{
  "model": "image VQ-VAE",
  "dataset": "stained colorectal tissue patches (NCT-CRC-HE-100K)",
  "crop_scale_min": 1,
  "encoder_norm": "layernorm",
  "encoder_norm_position": "pre",
  "encoder_fused_qkv": false,
  "decoder_norm": "groupnorm",
  "decoder_block": "bottleneck",
  "decoder_dropout": 0.1,
  "decoder_attention": false,
  "optimizer": "muon",
  "batch_size": 256
}
Rows from block 7 of the encoder of a small image VQ-VAE, named by matrix and row number. Rows with one number belong to one neuron. Each number is 200 + 40 x the weight over its row's rms, rounded and kept within 0 to 999. All counts start at 0. After the name is the row's rms in percent of the matrix's.
After each neuron's rows are labels from the 100 images, of 14848, where the neuron reaches its largest size: "patch colour" is the nearest of a few named colours to the mean colour under the peak. Only what is clearly more common there than usual is listed. The data: stained colorectal tissue patches (NCT-CRC-HE-100K). In brackets: how many of the 100, against the usual share in percent.
# gate: MLP gate (encoder.blocks.7.mlp.gate.weight, 960x320), inputs 270-299
# fc1: MLP up (encoder.blocks.7.mlp.fc1.weight, 960x320), inputs 270-299
# fc2: MLP down (encoder.blocks.7.mlp.fc2.weight, 320x960, transposed), outputs 270-299

gate.518,027,261,129,171,154,192,144,142,185,238,138,138,186,216,262,175,191,313,189,183,202,174,200,269,186,172,205,183,242,151,132
fc1.518,028,238,226,204,205,247,210,114,170,273,186,209,238,165,261,171,171,190,154,229,203,190,216,194,214,217,205,135,226,189,270
fc2.518,022,210,210,146,210,207,215,276,214,105,172,178,220,184,174,219,247,184,203,198,159,189,196,266,202,179,239,248,125,229,186
patch colour: white (99 vs 24.7)

gate.141,035,214,241,236,223,220,198,180,198,202,186,142,190,268,181,159,228,219,148,188,172,250,202,159,286,252,209,200,155,211,185
fc1.141,042,163,173,166,177,202,192,207,222,191,201,250,196,207,213,248,302,260,148,219,279,201,156,246,196,269,237,143,145,222,279
fc2.141,052,184,209,151,225,186,241,169,201,218,234,141,226,211,236,159,185,206,269,152,201,230,253,169,195,261,166,211,232,258,169
patch colour: brown (95 vs 11.2)

gate.168,132,166,245,141,189,211,166,131,213,253,175,219,251,186,150,162,276,180,243,174,189,233,207,251,125,254,186,174,265,159,216
fc1.168,126,209,157,204,179,202,179,193,200,208,145,168,189,197,206,211,214,251,169,129,245,200,181,189,205,245,222,218,168,228,250
fc2.168,174,174,246,164,153,207,256,200,297,216,290,269,127,201,176,94,247,230,165,153,180,211,241,212,176,267,216,84,152,138,262
patch colour: grey (70 vs 22.7); brown (30 vs 11.2)

gate.395,045,214,182,193,166,272,193,202,256,225,192,203,211,156,277,179,221,150,131,119,226,252,222,170,170,204,249,161,127,244,244
fc1.395,040,201,202,179,219,159,213,150,192,111,213,239,189,211,165,138,233,200,233,249,162,213,215,117,175,204,219,176,238,242,154
fc2.395,035,274,205,192,209,198,132,205,225,263,187,184,168,225,234,198,233,154,197,278,269,183,167,219,223,202,185,255,203,237,158
patch colour: brown (83 vs 11.2)

gate.176,013,181,206,170,126,223,178,198,275,224,274,205,174,151,193,206,177,184,264,199,203,165,231,170,197,190,226,236,197,163,195
fc1.176,014,202,167,238,245,159,246,197,182,224,182,283,129,207,236,116,232,257,202,246,208,317,180,195,262,212,229,188,213,247,164
fc2.176,012,163,177,136,241,182,184,170,241,241,220,247,212,220,195,202,140,227,168,229,205,192,258,206,145,197,251,231,184,216,193
patch colour: pink (66 vs 39.7)

gate.582,149,159,262,140,124,173,249,239,194,190,135,253,231,220,225,216,222,193,74,194,248,192,216,238,174,134,174,222,111,159,239
fc1.582,157,142,201,186,208,213,215,209,204,158,189,228,219,213,144,237,233,92,228,236,163,225,215,182,233,187,234,230,182,225,215
fc2.582,147,259,136,225,228,155,199,203,200,188,165,186,189,192,198,211,222,187,241,140,195,183,177,160,177,194,141,188,201,195,175
patch colour: pink (66 vs 39.7)

gate.144,014,174,233,205,240,196,148,247,216,149,162,148,168,194,293,158,189,220,229,201,217,213,127,251,239,103,233,192,227,153,133
fc1.144,012,202,154,240,265,198,206,137,162,143,219,277,287,173,214,157,198,220,138,217,185,201,252,192,130,164,216,244,216,213,253
fc2.144,014,261,218,236,157,246,184,276,283,263,219,180,147,174,202,183,224,249,212,247,196,252,218,254,194,271,176,219,174,150,191
patch colour: pink (69 vs 39.7)

gate.281,136,170,167,214,206,196,220,181,320,251,194,232,210,180,289,239,185,229,224,194,230,135,202,180,164,162,186,175,206,164,208
fc1.281,137,189,162,229,229,196,122,256,239,222,242,248,237,203,215,221,130,215,243,110,247,264,224,250,210,223,230,161,149,190,194
fc2.281,224,155,174,186,200,209,189,194,150,208,157,208,170,187,137,195,228,117,175,257,224,150,132,207,245,173,217,227,233,211,165
patch colour: pink (90 vs 39.7)

gate.663,115,227,168,251,228,254,207,186,202,247,228,205,208,233,163,250,219,253,202,228,287,169,185,195,291,271,223,244,254,251,203
fc1.663,095,216,215,294,257,219,212,130,174,101,246,180,177,244,167,197,145,185,175,157,184,206,177,221,176,306,308,117,202,164,230
fc2.663,089,170,170,238,221,153,142,222,147,262,74,147,197,177,218,214,220,141,191,272,261,154,171,129,184,76,199,227,201,243,130
patch colour: brown (61 vs 11.2)

gate.605,115,263,259,196,229,214,200,223,220,193,156,186,172,205,201,204,269,203,168,186,154,182,174,206,261,238,235,185,232,195,302
fc1.605,114,218,229,208,214,219,239,126,199,209,116,213,233,230,148,164,195,317,201,205,266,284,265,199,160,173,211,234,217,214,129
fc2.605,118,243,188,221,201,237,271,197,241,130,215,245,192,230,152,155,264,164,189,176,132,251,228,215,154,223,201,191,136,187,309
patch colour: grey (87 vs 22.7)

gate.92,136,231,213,186,169,249,256,234,230,215,211,179,203,144,219,241,151,308,106,200,268,229,178,208,139,210,212,222,192,283,236
fc1.92,141,182,236,217,221,200,176,208,245,147,133,111,150,212,198,221,232,141,195,162,190,149,249,208,243,258,162,191,236,183,186
fc2.92,127,227,189,204,195,202,222,183,238,229,242,177,264,176,252,200,175,286,209,217,235,221,282,113,142,241,131,217,166,243,201
patch colour: white (52 vs 24.7)

gate.209,127,201,176,165,194,159,165,95,191,198,269,142,109,221,206,197,230,190,191,244,227,195,214,187,212,226,200,294,179,179,278
fc1.209,123,113,152,220,186,258,245,175,149,194,177,195,212,208,249,241,233,228,250,196,177,221,213,249,209,233,165,166,249,172,303
fc2.209,106,249,224,142,180,184,235,279,228,219,254,208,123,217,166,187,205,197,193,175,240,215,199,239,271,246,219,245,249,161,191
patch colour: brown (99 vs 11.2)

gate.361,085,174,220,200,195,286,174,224,92,178,228,165,226,203,228,209,232,152,140,187,143,157,195,179,162,247,237,180,154,192,268
fc1.361,087,236,230,243,282,175,201,205,160,165,220,169,226,223,179,210,158,219,209,269,197,190,179,230,258,143,147,172,244,263,135
fc2.361,092,263,170,241,228,222,195,198,207,131,173,233,169,237,216,177,251,148,152,225,187,256,183,256,181,195,223,253,193,176,235
patch colour: brown (31 vs 11.2)

gate.28,110,166,237,154,222,212,228,97,188,254,178,168,213,207,156,155,171,271,189,273,227,208,158,208,267,181,209,258,224,149,193
fc1.28,115,163,236,244,162,201,189,223,179,284,171,146,171,251,183,242,196,210,157,284,165,229,224,153,233,231,191,119,126,207,203
fc2.28,085,241,208,211,237,194,238,232,238,121,212,222,270,186,249,247,165,131,200,188,151,166,161,185,304,164,201,258,249,205,173
patch colour: grey (58 vs 22.7)

gate.406,167,265,251,168,259,173,178,144,178,175,157,172,209,212,226,197,181,179,133,208,231,147,202,214,175,150,205,225,160,133,112
fc1.406,149,188,220,183,180,177,199,113,241,209,189,237,240,227,156,202,213,218,144,209,210,188,264,154,164,223,150,167,157,182,136
fc2.406,102,268,191,224,269,253,207,297,188,220,207,159,181,211,210,168,164,146,213,212,176,257,220,262,212,197,216,245,219,225,275
patch colour: grey (88 vs 22.7)

gate.46,018,234,159,274,234,207,145,225,211,183,203,198,169,196,242,177,216,175,188,229,185,206,187,137,170,218,236,242,211,182,244
fc1.46,017,166,235,173,157,300,193,175,197,179,189,217,209,210,153,229,121,193,199,158,316,204,218,214,187,186,200,121,186,118,192
fc2.46,018,233,262,168,220,113,205,239,241,240,258,215,178,184,230,158,252,219,176,226,207,193,230,197,177,282,216,247,162,182,179
patch colour: pink (86 vs 39.7)

gate.574,045,207,206,295,178,232,127,172,178,128,285,252,247,193,192,166,171,182,266,126,153,208,136,230,244,160,153,257,172,159,206
fc1.574,047,226,169,185,170,185,104,201,239,194,184,210,167,176,165,154,218,225,217,179,190,220,141,213,184,191,173,238,169,183,177
fc2.574,050,227,107,209,201,171,201,205,116,220,176,213,234,197,190,278,175,127,237,183,216,143,138,186,211,139,210,202,272,248,126
patch colour: pink (82 vs 39.7)

gate.646,037,227,171,249,128,212,266,179,217,124,201,188,203,262,227,235,186,197,213,215,327,174,227,153,201,159,253,176,215,225,222
fc1.646,037,228,272,293,168,250,138,273,171,302,224,180,192,76,243,190,203,177,170,180,174,227,231,174,159,205,209,260,224,208,235
fc2.646,027,129,126,170,217,198,237,109,225,150,246,212,308,283,187,194,202,301,223,180,199,220,229,208,204,180,199,181,246,225,236
patch colour: brown (69 vs 11.2)

gate.677,121,230,258,236,193,275,219,148,176,194,131,218,203,176,181,212,173,133,200,246,215,230,224,262,245,211,136,167,151,148,200
fc1.677,123,164,171,183,264,261,231,156,216,264,246,238,152,223,176,234,161,154,201,213,237,174,191,204,212,212,215,202,137,209,173
fc2.677,099,263,277,254,186,161,213,166,154,213,133,244,221,180,124,144,209,224,119,252,184,164,118,153,199,201,161,240,245,160,186
patch colour: pink (94 vs 39.7)

gate.137,074,247,214,209,255,266,147,218,263,190,183,209,104,155,216,245,212,147,181,226,211,219,229,231,199,177,276,249,149,199,191
fc1.137,083,220,150,218,212,195,146,215,207,187,177,189,249,156,193,275,168,158,231,235,273,202,184,183,195,187,162,162,153,186,219
fc2.137,061,195,172,220,184,193,244,220,149,152,199,237,150,176,179,171,208,219,186,174,166,176,206,211,151,220,230,246,278,154,223
patch colour: brown (51 vs 11.2)

gate.238,139,155,204,217,205,223,122,174,172,169,234,196,235,212,249,265,210,158,214,203,199,119,238,154,210,189,230,200,203,194,246
fc1.238,125,232,212,119,181,222,251,183,140,182,240,241,223,226,204,153,173,200,180,202,167,237,148,221,265,217,177,216,245,197,179
fc2.238,133,201,268,179,217,201,168,140,241,232,193,179,218,180,240,218,246,187,227,186,237,196,249,112,172,194,146,141,141,251,199
patch colour: grey (51 vs 22.7); brown (33 vs 11.2)

gate.323,114,147,199,255,198,148,236,227,167,169,247,239,268,156,202,213,200,216,178,165,278,187,185,273,250,179,269,187,165,193,131
fc1.323,111,199,183,273,257,188,229,197,217,126,196,272,179,253,229,179,208,143,151,211,203,267,220,138,142,199,187,257,243,245,259
fc2.323,123,246,221,186,183,152,101,232,180,304,192,127,184,206,180,243,179,251,222,235,216,148,178,287,229,149,244,205,208,228,117
patch colour: brown (49 vs 11.2); grey (46 vs 22.7)

gate.49,130,271,207,295,193,226,167,237,191,187,111,252,194,156,204,175,173,191,265,275,217,184,251,222,187,174,181,220,238,171,129
fc1.49,126,283,246,198,229,227,210,228,209,196,97,187,168,183,224,159,185,225,160,267,207,181,280,229,147,230,156,238,227,221,197
fc2.49,147,170,156,236,195,155,207,185,126,226,169,209,168,178,183,289,231,171,226,157,215,135,158,239,200,107,240,185,219,158,125
patch colour: pink (92 vs 39.7)

gate.609,044,216,123,276,239,225,229,137,238,189,298,181,164,195,154,208,241,143,163,169,233,189,141,205,120,199,171,201,218,213,270
fc1.609,054,186,226,153,215,156,244,179,206,197,162,201,219,277,194,212,167,209,258,214,166,169,277,159,266,187,155,197,206,206,176
fc2.609,063,215,253,228,187,248,259,219,232,176,236,192,183,201,193,104,207,211,170,174,167,261,232,200,165,294,187,153,133,181,297
patch colour: purple (26 vs 1.2)

gate.38,148,212,205,196,144,254,266,193,176,146,202,138,169,243,217,264,167,179,190,189,193,204,228,226,229,224,236,235,192,238,211
fc1.38,153,208,180,142,155,150,270,170,156,225,212,203,241,247,232,162,242,197,136,237,181,169,220,292,192,214,170,247,128,180,172
fc2.38,204,199,206,186,150,268,140,231,220,193,174,154,186,154,232,226,182,236,134,227,180,280,247,206,196,197,201,217,219,242,273
patch colour: pink (100 vs 39.7)

gate.733,107,188,166,170,198,161,171,208,204,184,233,151,195,221,168,196,212,221,296,258,173,270,198,214,235,223,167,140,191,229,163
fc1.733,113,186,215,189,145,154,143,244,214,146,164,202,196,174,141,216,181,244,265,179,192,239,198,228,219,261,139,188,209,203,179
fc2.733,083,203,168,234,261,208,152,143,179,234,186,158,152,215,221,165,193,211,254,207,209,235,229,270,134,203,233,196,192,202,254
patch colour: white (83 vs 24.7)

gate.194,130,169,262,234,212,213,167,194,180,200,177,307,178,230,152,157,175,250,208,227,158,204,217,270,154,218,217,150,196,214,189
fc1.194,131,265,256,218,162,127,208,227,167,186,223,219,259,198,227,207,203,214,233,216,137,262,125,93,176,208,223,179,190,163,133
fc2.194,146,242,152,196,263,214,208,163,157,208,120,207,172,221,201,187,252,187,198,292,253,178,201,261,158,153,226,228,194,202,218
patch colour: brown (51 vs 11.2)

gate.79,093,142,142,148,187,233,240,191,199,222,153,214,183,263,178,215,170,213,223,209,219,254,152,204,147,171,200,163,264,205,213
fc1.79,101,217,200,222,185,213,185,259,154,237,220,175,160,193,197,236,175,306,232,176,189,151,124,212,219,207,127,173,210,237,235
fc2.79,065,269,156,231,192,155,223,236,231,148,250,231,254,265,203,148,239,94,146,215,202,255,245,164,162,201,281,203,191,150,266
patch colour: grey (78 vs 22.7)

gate.709,169,185,146,286,182,208,204,228,144,121,234,262,233,147,172,243,221,218,222,242,232,218,219,238,237,224,172,125,249,122,266
fc1.709,174,216,211,216,230,214,242,159,207,214,202,225,208,246,195,197,232,225,192,144,164,195,272,201,159,226,170,215,108,194,148
fc2.709,194,189,241,188,230,176,186,216,180,158,212,132,241,147,207,216,233,208,132,221,194,252,220,186,258,257,251,250,248,147,265
patch colour: pink (100 vs 39.7)

gate.185,158,234,155,255,185,212,192,248,159,202,166,260,203,216,154,212,253,254,215,205,212,227,213,179,200,200,233,254,195,237,173
fc1.185,152,213,136,244,199,194,96,242,134,176,184,266,183,191,177,256,214,227,210,225,213,175,274,191,199,96,236,212,242,246,207
fc2.185,168,233,231,229,190,183,255,199,183,110,146,221,172,169,202,235,156,194,149,262,166,165,216,208,266,206,145,272,296,199,191
patch colour: purple (36 vs 1.2)

gate.164,020,237,194,206,154,206,217,191,241,250,202,157,274,200,202,232,127,125,195,181,147,159,245,143,206,171,171,222,210,176,189
fc1.164,018,231,219,157,249,209,188,210,183,261,280,194,238,233,113,169,162,247,199,186,190,238,169,203,273,221,112,176,238,242,219
fc2.164,020,159,189,205,174,204,214,179,108,192,198,218,229,229,203,203,275,200,218,198,249,128,171,260,169,142,286,225,188,169,162
patch colour: pink (73 vs 39.7)

gate.505,032,174,205,220,174,266,185,199,216,207,238,275,204,198,195,238,231,265,189,248,186,248,215,210,200,284,210,154,185,306,230
fc1.505,029,195,216,137,168,201,183,177,215,195,200,145,179,223,227,126,163,184,186,178,170,194,181,177,214,111,188,205,204,114,220
fc2.505,039,131,192,154,186,245,249,223,239,170,299,239,226,204,262,160,252,220,213,147,213,258,287,179,146,305,190,200,167,237,258
patch colour: brown (53 vs 11.2); grey (47 vs 22.7)

gate.338,017,201,220,114,206,279,173,262,226,173,202,233,214,201,219,243,204,137,207,245,206,155,192,156,295,244,167,300,175,258,250
fc1.338,015,167,211,181,110,174,197,215,192,104,198,204,205,177,216,209,210,169,203,169,200,159,202,248,169,212,231,192,222,195,264
fc2.338,022,284,121,237,236,144,130,191,169,265,167,216,193,166,172,208,175,168,133,242,184,140,180,149,252,157,160,242,228,250,132
patch colour: brown (51 vs 11.2); grey (49 vs 22.7)

gate.358,121,201,225,277,167,219,192,146,169,101,155,210,217,285,233,164,213,112,145,211,254,176,149,237,186,205,227,220,210,192,230
fc1.358,137,205,135,220,194,198,137,213,220,165,168,172,156,201,277,188,213,239,110,222,148,326,219,184,161,235,181,280,244,137,240
fc2.358,119,168,254,199,195,147,157,165,177,244,189,210,218,187,186,274,200,172,217,204,258,89,191,198,191,160,242,143,190,162,181
patch colour: brown (69 vs 11.2)

gate.345,137,178,175,220,214,157,183,204,174,169,174,227,224,248,176,158,210,152,158,194,241,168,168,190,195,204,178,190,182,236,217
fc1.345,139,171,258,211,225,171,220,195,198,226,199,304,252,281,161,233,188,286,217,253,208,136,242,206,270,228,168,124,184,213,201
fc2.345,176,208,124,190,273,214,206,261,224,216,253,240,178,171,235,194,206,143,248,132,190,191,177,186,161,209,220,247,236,177,216
patch colour: grey (80 vs 22.7)

gate.635,150,173,259,240,202,144,163,229,227,205,182,200,226,235,202,176,262,136,200,180,210,208,220,232,223,190,152,202,213,244,180
fc1.635,146,146,270,140,149,206,203,226,251,176,259,165,141,243,255,179,229,177,212,145,151,252,245,194,162,234,181,186,202,194,168
fc2.635,186,178,124,224,237,181,91,111,163,170,209,229,303,165,192,217,157,210,210,176,184,142,126,195,243,134,211,190,217,249,139
patch colour: grey (70 vs 22.7)

gate.243,138,253,189,237,221,212,235,189,202,211,142,164,198,190,263,172,197,255,171,278,216,211,290,269,171,239,160,204,174,257,206
fc1.243,154,245,221,283,201,196,209,207,179,200,186,219,129,142,212,236,212,241,233,232,238,216,184,227,233,203,168,179,235,214,128
fc2.243,139,149,264,139,185,206,256,209,193,224,258,85,221,201,213,199,219,225,218,184,192,170,262,160,138,240,232,290,157,249,165
patch colour: pink (68 vs 39.7)

gate.4,017,191,184,182,233,178,153,167,214,215,179,91,173,160,206,165,270,124,239,258,177,249,217,238,270,208,274,252,161,205,226
fc1.4,016,150,199,163,152,157,224,195,261,273,244,205,202,199,203,282,182,226,171,196,186,194,196,179,231,164,190,224,193,148,227
fc2.4,012,242,220,206,207,194,223,244,209,176,131,205,190,192,196,180,237,177,218,206,221,196,195,193,207,185,146,78,159,258,248
patch colour: brown (78 vs 11.2)

gate.246,137,201,145,226,266,256,234,204,163,318,241,150,177,237,182,120,227,228,217,165,176,201,168,256,140,198,164,216,205,201,208
fc1.246,140,98,207,201,202,168,239,219,181,190,237,237,119,128,234,225,196,154,196,220,245,216,202,232,250,175,119,203,158,302,223
fc2.246,149,301,179,224,167,142,159,208,241,202,245,243,273,270,212,138,208,172,173,185,204,202,181,192,184,187,261,173,194,179,203
patch colour: grey (71 vs 22.7); brown (27 vs 11.2)

gate.29,062,265,203,185,195,208,211,200,274,232,173,164,215,189,159,238,198,230,216,181,136,195,132,201,231,156,146,231,233,181,180
fc1.29,061,243,215,210,202,191,131,161,237,228,222,152,220,170,245,141,174,204,130,184,188,171,145,197,171,188,195,189,275,182,260
fc2.29,031,178,181,193,203,195,235,186,208,193,225,303,208,268,162,229,232,235,280,165,153,146,181,173,259,191,169,199,144,156,145
patch colour: pink (100 vs 39.7)

gate.225,125,202,198,195,162,158,188,257,179,236,158,197,202,175,139,229,255,203,214,190,253,208,196,181,155,213,141,173,158,188,191
fc1.225,131,175,227,239,274,173,181,164,182,240,253,225,268,211,261,170,172,231,264,207,164,185,236,212,261,228,231,218,214,163,217
fc2.225,089,143,243,163,154,263,240,234,270,247,206,171,162,156,192,231,226,241,171,225,236,257,254,190,127,202,176,206,116,192,220
patch colour: pink (67 vs 39.7)

gate.482,013,276,276,223,146,194,207,235,270,170,202,146,140,189,282,222,189,189,223,175,238,107,191,239,243,157,162,196,230,188,133
fc1.482,012,216,217,260,150,144,195,110,247,176,213,156,163,172,148,173,191,168,246,266,133,202,227,303,255,172,180,184,148,151,203
fc2.482,012,233,167,232,181,168,121,199,164,247,211,205,128,239,216,278,183,223,141,176,206,159,209,193,179,115,229,179,267,175,170
patch colour: white (76 vs 24.7)

gate.217,117,159,163,220,167,194,174,194,145,260,147,177,186,184,133,253,190,265,210,166,161,233,258,214,163,135,205,133,173,218,96
fc1.217,112,214,187,216,212,223,202,248,236,246,220,182,168,164,181,246,230,202,163,155,142,243,179,159,172,160,228,227,203,230,182
fc2.217,106,212,257,260,169,194,287,157,194,185,186,258,130,211,130,156,207,220,131,189,187,170,199,200,205,241,151,82,223,111,234
patch colour: brown (52 vs 11.2)

gate.244,150,201,241,246,164,146,196,157,207,277,175,194,258,229,154,241,232,210,157,213,191,240,140,208,191,222,231,200,187,237,221
fc1.244,138,216,256,199,166,175,290,185,295,171,181,258,279,206,193,156,184,197,209,187,239,128,206,233,209,187,218,230,230,201,102
fc2.244,214,178,146,172,226,195,172,248,196,194,238,211,201,211,200,256,109,251,235,141,181,164,189,251,197,205,221,268,273,146,202
patch colour: grey (80 vs 22.7)

gate.654,132,179,234,219,152,201,208,213,188,226,184,223,260,175,160,186,168,241,187,257,234,182,237,213,167,167,211,250,227,147,239
fc1.654,139,176,215,255,173,126,221,226,119,172,198,180,252,194,232,194,181,169,209,206,205,197,220,173,141,233,217,213,175,175,227
fc2.654,084,195,191,234,233,208,181,138,206,250,177,236,185,208,219,259,194,201,228,228,181,189,187,167,219,184,226,168,176,254,199
patch colour: grey (68 vs 22.7); brown (30 vs 11.2)

gate.425,096,193,199,184,256,167,202,156,174,204,238,205,188,227,214,172,177,219,304,174,167,170,147,207,202,96,200,239,214,183,148
fc1.425,087,168,242,179,161,133,133,213,129,202,201,190,223,232,154,258,201,124,203,126,330,195,183,186,188,161,219,158,158,148,256
fc2.425,064,223,174,195,208,189,250,249,135,139,155,176,223,190,170,161,153,223,262,183,159,231,183,223,217,238,169,221,239,238,163
patch colour: pink (93 vs 39.7)

gate.441,074,207,169,194,179,198,194,138,211,211,162,256,174,233,307,197,210,125,195,206,227,190,191,193,173,138,179,217,253,248,164
fc1.441,073,200,165,223,233,206,219,151,162,187,209,166,212,133,115,204,167,234,226,227,251,168,189,248,274,248,203,136,152,225,227
fc2.441,052,251,258,172,186,217,211,244,241,220,161,157,153,238,241,149,216,218,206,214,164,247,268,187,147,209,184,212,170,180,229
patch colour: pink (88 vs 39.7)

gate.259,154,225,178,243,194,229,220,208,130,192,280,169,232,157,202,229,242,157,131,173,286,201,173,189,198,169,197,221,194,220,214
fc1.259,155,193,156,232,198,116,218,175,138,180,213,172,226,245,251,218,237,197,293,182,158,230,210,218,162,174,255,211,250,202,219
fc2.259,161,195,204,185,205,257,235,228,262,230,221,218,91,135,153,226,164,145,125,231,247,208,200,159,274,246,230,210,245,131,236
patch colour: grey (57 vs 22.7); brown (40 vs 11.2)

gate.727,083,284,220,146,191,183,175,174,175,277,177,266,185,230,178,245,219,234,211,234,166,273,247,143,265,184,172,173,181,204,239
fc1.727,075,264,182,149,203,161,206,190,197,188,224,273,189,126,186,186,161,231,189,144,247,207,179,175,216,227,165,189,223,155,291
fc2.727,080,179,145,236,282,201,132,178,158,183,123,173,244,165,241,234,195,151,220,248,219,170,169,168,186,130,190,238,190,255,158
patch colour: brown (78 vs 11.2)

gate.561,122,206,192,251,138,135,233,176,267,190,242,196,255,173,140,234,236,139,155,193,265,257,198,174,197,151,231,175,220,306,264
fc1.561,120,246,192,260,223,188,182,228,193,123,246,211,197,223,160,193,185,180,226,169,177,154,170,180,144,213,133,190,156,175,207
fc2.561,076,206,257,117,160,237,276,244,251,239,211,211,138,209,230,158,262,163,154,226,196,248,250,203,264,228,161,205,223,218,232
patch colour: pink (82 vs 39.7)

gate.400,026,244,216,215,202,230,174,99,167,235,250,249,232,201,192,145,171,167,206,209,249,160,133,102,192,172,173,268,122,183,141
fc1.400,023,139,186,217,259,241,153,239,184,228,186,204,193,231,175,175,185,201,237,251,214,197,183,294,225,177,218,157,263,232,122
fc2.400,017,218,181,178,221,213,165,188,165,232,217,166,287,191,195,219,120,242,273,194,330,147,170,213,220,187,252,299,245,228,166
patch colour: pink (98 vs 39.7)