python train.py --model="image VQ-VAE" --encoder_width=320 --momentum=0.95
Rows from block 2 of the decoder of a small image VQ-VAE, named by matrix and row number. Rows with one number belong to one channel. Each number is 500 + 40 x the weight over its row's rms, rounded and kept within 0 to 999. All counts start at 0. Numbers have three digits each. After the name is the row's rms in percent of the matrix's.
After each channel's rows are labels from the 100 images, of 14848, where the channel reaches its highest value: "colour at peak" is the nearest of a few named colours to the mean colour under the peak; "strongest on" is what is common among them. Only what is clearly more common there than usual is listed. The data: stained colorectal tissue patches (NCT-CRC-HE-100K). In brackets: how many of the 100.
# convs1: 3x3 conv (decoder.decb.0.0.convs.1.weight, 96x96x3x3, each kernel summed), inputs 0-95
# convs2: expand pointwise conv (decoder.decb.0.0.convs.2.weight, 192x96x1x1, transposed), outputs 0-95

convs1.16 086:516547485485544499481502439401426478472520488479554430490506521538490409545510534532449535468536434535475515471474549531543555531454568497526451511483524442537506465436482470453532511483478506526469526454543411541528514404473551532492457464463538486509564526459490418488458472467486467519
convs2.16 103:468519466472472520555491493517537478474503560543511462508600488500493478405500493582537468496546466537552533514493458485466516576503498452466543556510531471473487450423419438451535332533505494489541564446527568485501481478500480488476466526522478454525481473478476493517514495555496446492
colour at peak: grey (64)
strongest on: tissue: normal colon mucosa (33)

convs1.0 083:503559530547455502534507467445451458476519516465490499502446536496496535442442521527434529509517544518513481463503525508486531510520503455530524486506562507537525538543464491540491500538533535416552472558519457518530493435485531472448431523533442476507567501425448374494438467437412429523
convs2.0 093:476528452452450458459465503543437564561406481521476425503572485554541471518485488508542498495463484463486469495461542501499482514455465493392515544449502510483535460491472446486522559568492505500463436544428498556475517497512524491431485500464517617436575513521478509534418483484442465438
colour at peak: grey (46)
strongest on: tissue: normal colon mucosa (25)

convs1.3 108:503476511483498409503484464463449498527545503520517519523440455471495484481512462541515433492486438485441399397543522443509429518544530510526388519505497470494474552510602525473485500514505508593478543485494480430519529472478502461475525572481465482518426470562518483557512486466478536482
convs2.3 157:455483548454489452531501464502573492503548506530488548488500514493526526532446514481528538537523494460498556526503495461403594484505460491554485465513487528574534481538492485490521530474516512484497547518483499489522509562517496502557510449438572514481465439481448505450465540481494473624
colour at peak: brown (78)
strongest on: tissue: normal colon mucosa (76)

convs1.44 076:494467480409492529489525575511515490521472450463547527460485425468455585453521503517473499471497443509507555505474535490467416437465529479537507605498495488550581495536518466524510480578472532498409391495520496510516523498483458482427470551490547564452483506459498510493519502475474503438
convs2.44 102:525512461470452504521532495460470545486478507449494468498517475538513523533488384482501458437499474560467486463442474462511444498477501538530468572572455550496551613419546540491517525491565541497526502567455500479481456438530505584487531523510575538514489484481439553544609516494541537490
colour at peak: pink (64)
strongest on: tissue: normal colon mucosa (25)

convs1.64 121:484544475502436557492469496498462517430467472533446472484460500467509487532501500561471487511485472542430408486527473482475636411503534504491502510492493505461457540487513438471469497522495408464511534483470551450430556488496590467519462559459551534546441463451459489493455520505452491483
convs2.64 133:556491538496529436527504499516549562471471483514500527456604449561519505457432465487542484500517580426473521462557533501440511487569439554500484512521486561529583470506493470473525483512497492471472497497480501512446511500496510535482510466518441468520548476539494545501474469496488530660
colour at peak: brown (41)
strongest on: tissue: normal colon mucosa (60)

convs1.78 088:506542518448499511531488461421515627451528481560531560528473476546539492519538481403551497539464566511513437533474495507506426466527524492448560494457496483482433504489454540480429508519459481436515436516497484515495469557473509556531486540525526490528424478495454405484482524546522461492
convs2.78 087:536496491498549522534473572510487589532554571470430421457453539437515556534495489518462558482524476470549471542509457463473469583494537556515469483509455531582534486486463544455516505566501452466459450438508494516530514600447500451559432455514460477487499475499542511486491449460510473558
colour at peak: brown (75)
strongest on: tissue: normal colon mucosa (42)

convs1.30 161:512536487502485602531467480521491566515509504446529472436401427506460483491498459505525475416516492427438373456539538478504465494470479508471510512445524555531524527584496508539494520527547486597479456491491533437469454511433497469502487557518537540503457490514486527484513485530468444468
convs2.30 174:452473514517448560498524450486662505611493499497464520419515464505478485513502514478516475544447487486519492500543521548465449489548563451527507422534487466490508468482476520479548487504529503493524557460500526510456492526498519505489576624483476475475494495476485506483471502493483551474
colour at peak: grey (45)
strongest on: tissue: normal colon mucosa (99)

convs1.12 094:465440486434529434477471477521436486493537461492461559472515461519535471529531485559561519525486501540483569527527503430546501424470523523491472456507474412447512478457451467488504493514492541441436512488486475513570495452486499547522477541434525485504413480545466502494493496345538501470
convs2.12 116:458518540504549459520487559487544528544451411557520504491460479528483466530481468494466510533565525496498496468416457517500443525591479416498563408486414466507522504472468513507516481494509475506472534498443512532506480472449534557504513455493505487454438493449531469454458465440413498527
colour at peak: brown (33)
strongest on: tissue: normal colon mucosa (41)

convs1.8 121:506481479501519510511501477456454542467534576417559531429419504506465546504537466458524468507464461448460424407523511414505498473492482501488446480501507579539519530539623525481497535483565530547529457554505568509494467464442427503519464548532511499493461503496500476525506487557484482450
convs2.8 140:480501555498438521488482450523608520510488539531469507479519483519435560538477530489492494508526497490535441473521507507494550513483444464573527507490540488506553438558473448504583527457521517525571491463477511556429490549498488504446498538534441524452469528468520463440491516432513513524
colour at peak: grey (62)
strongest on: tissue: normal colon mucosa (97)

convs1.6 107:489513534531548500485481452437475521532510469479561502519493492423534463515472489541490567438417493502550498493449444405519505443544511470500524447511541491457481499474514477507498550425499505584464531532483413429545431502454468530479483544516435411573468501449461497483487477438491494547
convs2.6 103:481483481454498453516501496423478592524422468505456501548435498503522435537449498494504528532486489506474484499448499454537532540477541514436510471487514503499508588530458525552508523526512501546458534539417506502489425460462435419537572504484594538564526512438513415493501486555565481557
colour at peak: grey (45)
strongest on: tissue: normal colon mucosa (50)

convs1.17 080:522547535553597514537519445504559527535553482494488549531494538561523439456543471540517518499539570491518494485480544458503492572457469482494484453456494504432528489522512558507441498491523444517502523461389469543543513537451485443410513564544428473498503547476443406501465499499509489487
convs2.17 098:481492481423466493494473542519492530402445548471446479501547551425491493451441489543521482483502401547517506491567511478478501499501496484519516477455551417483482498505549496468456474543576483493437498496457556483519490505448503445533528550517560472452455437539469526515427549493511450485
colour at peak: brown (64)
strongest on: tissue: normal colon mucosa (53)

convs1.88 112:515513517464534523499505484553549465453547524408578484459528534438401481517529449487568524458538444505496425499494494511511441479518519491437456515499485488514495466496577482488569489486480493607482447487507485449496532504423451475525577446540491451536439465586457531477485465496502498488
convs2.88 119:508477501526451495544578559434482468479522515481471522552445503473513491530506469492544522555484465492497526493521488504539442570471545438393530482370493466412495492466500511510527422536583421524450519469549483517493488485528444478577532494483573515493495493526488493512534466523575454422
colour at peak: grey (51)
strongest on: tissue: normal colon mucosa (28)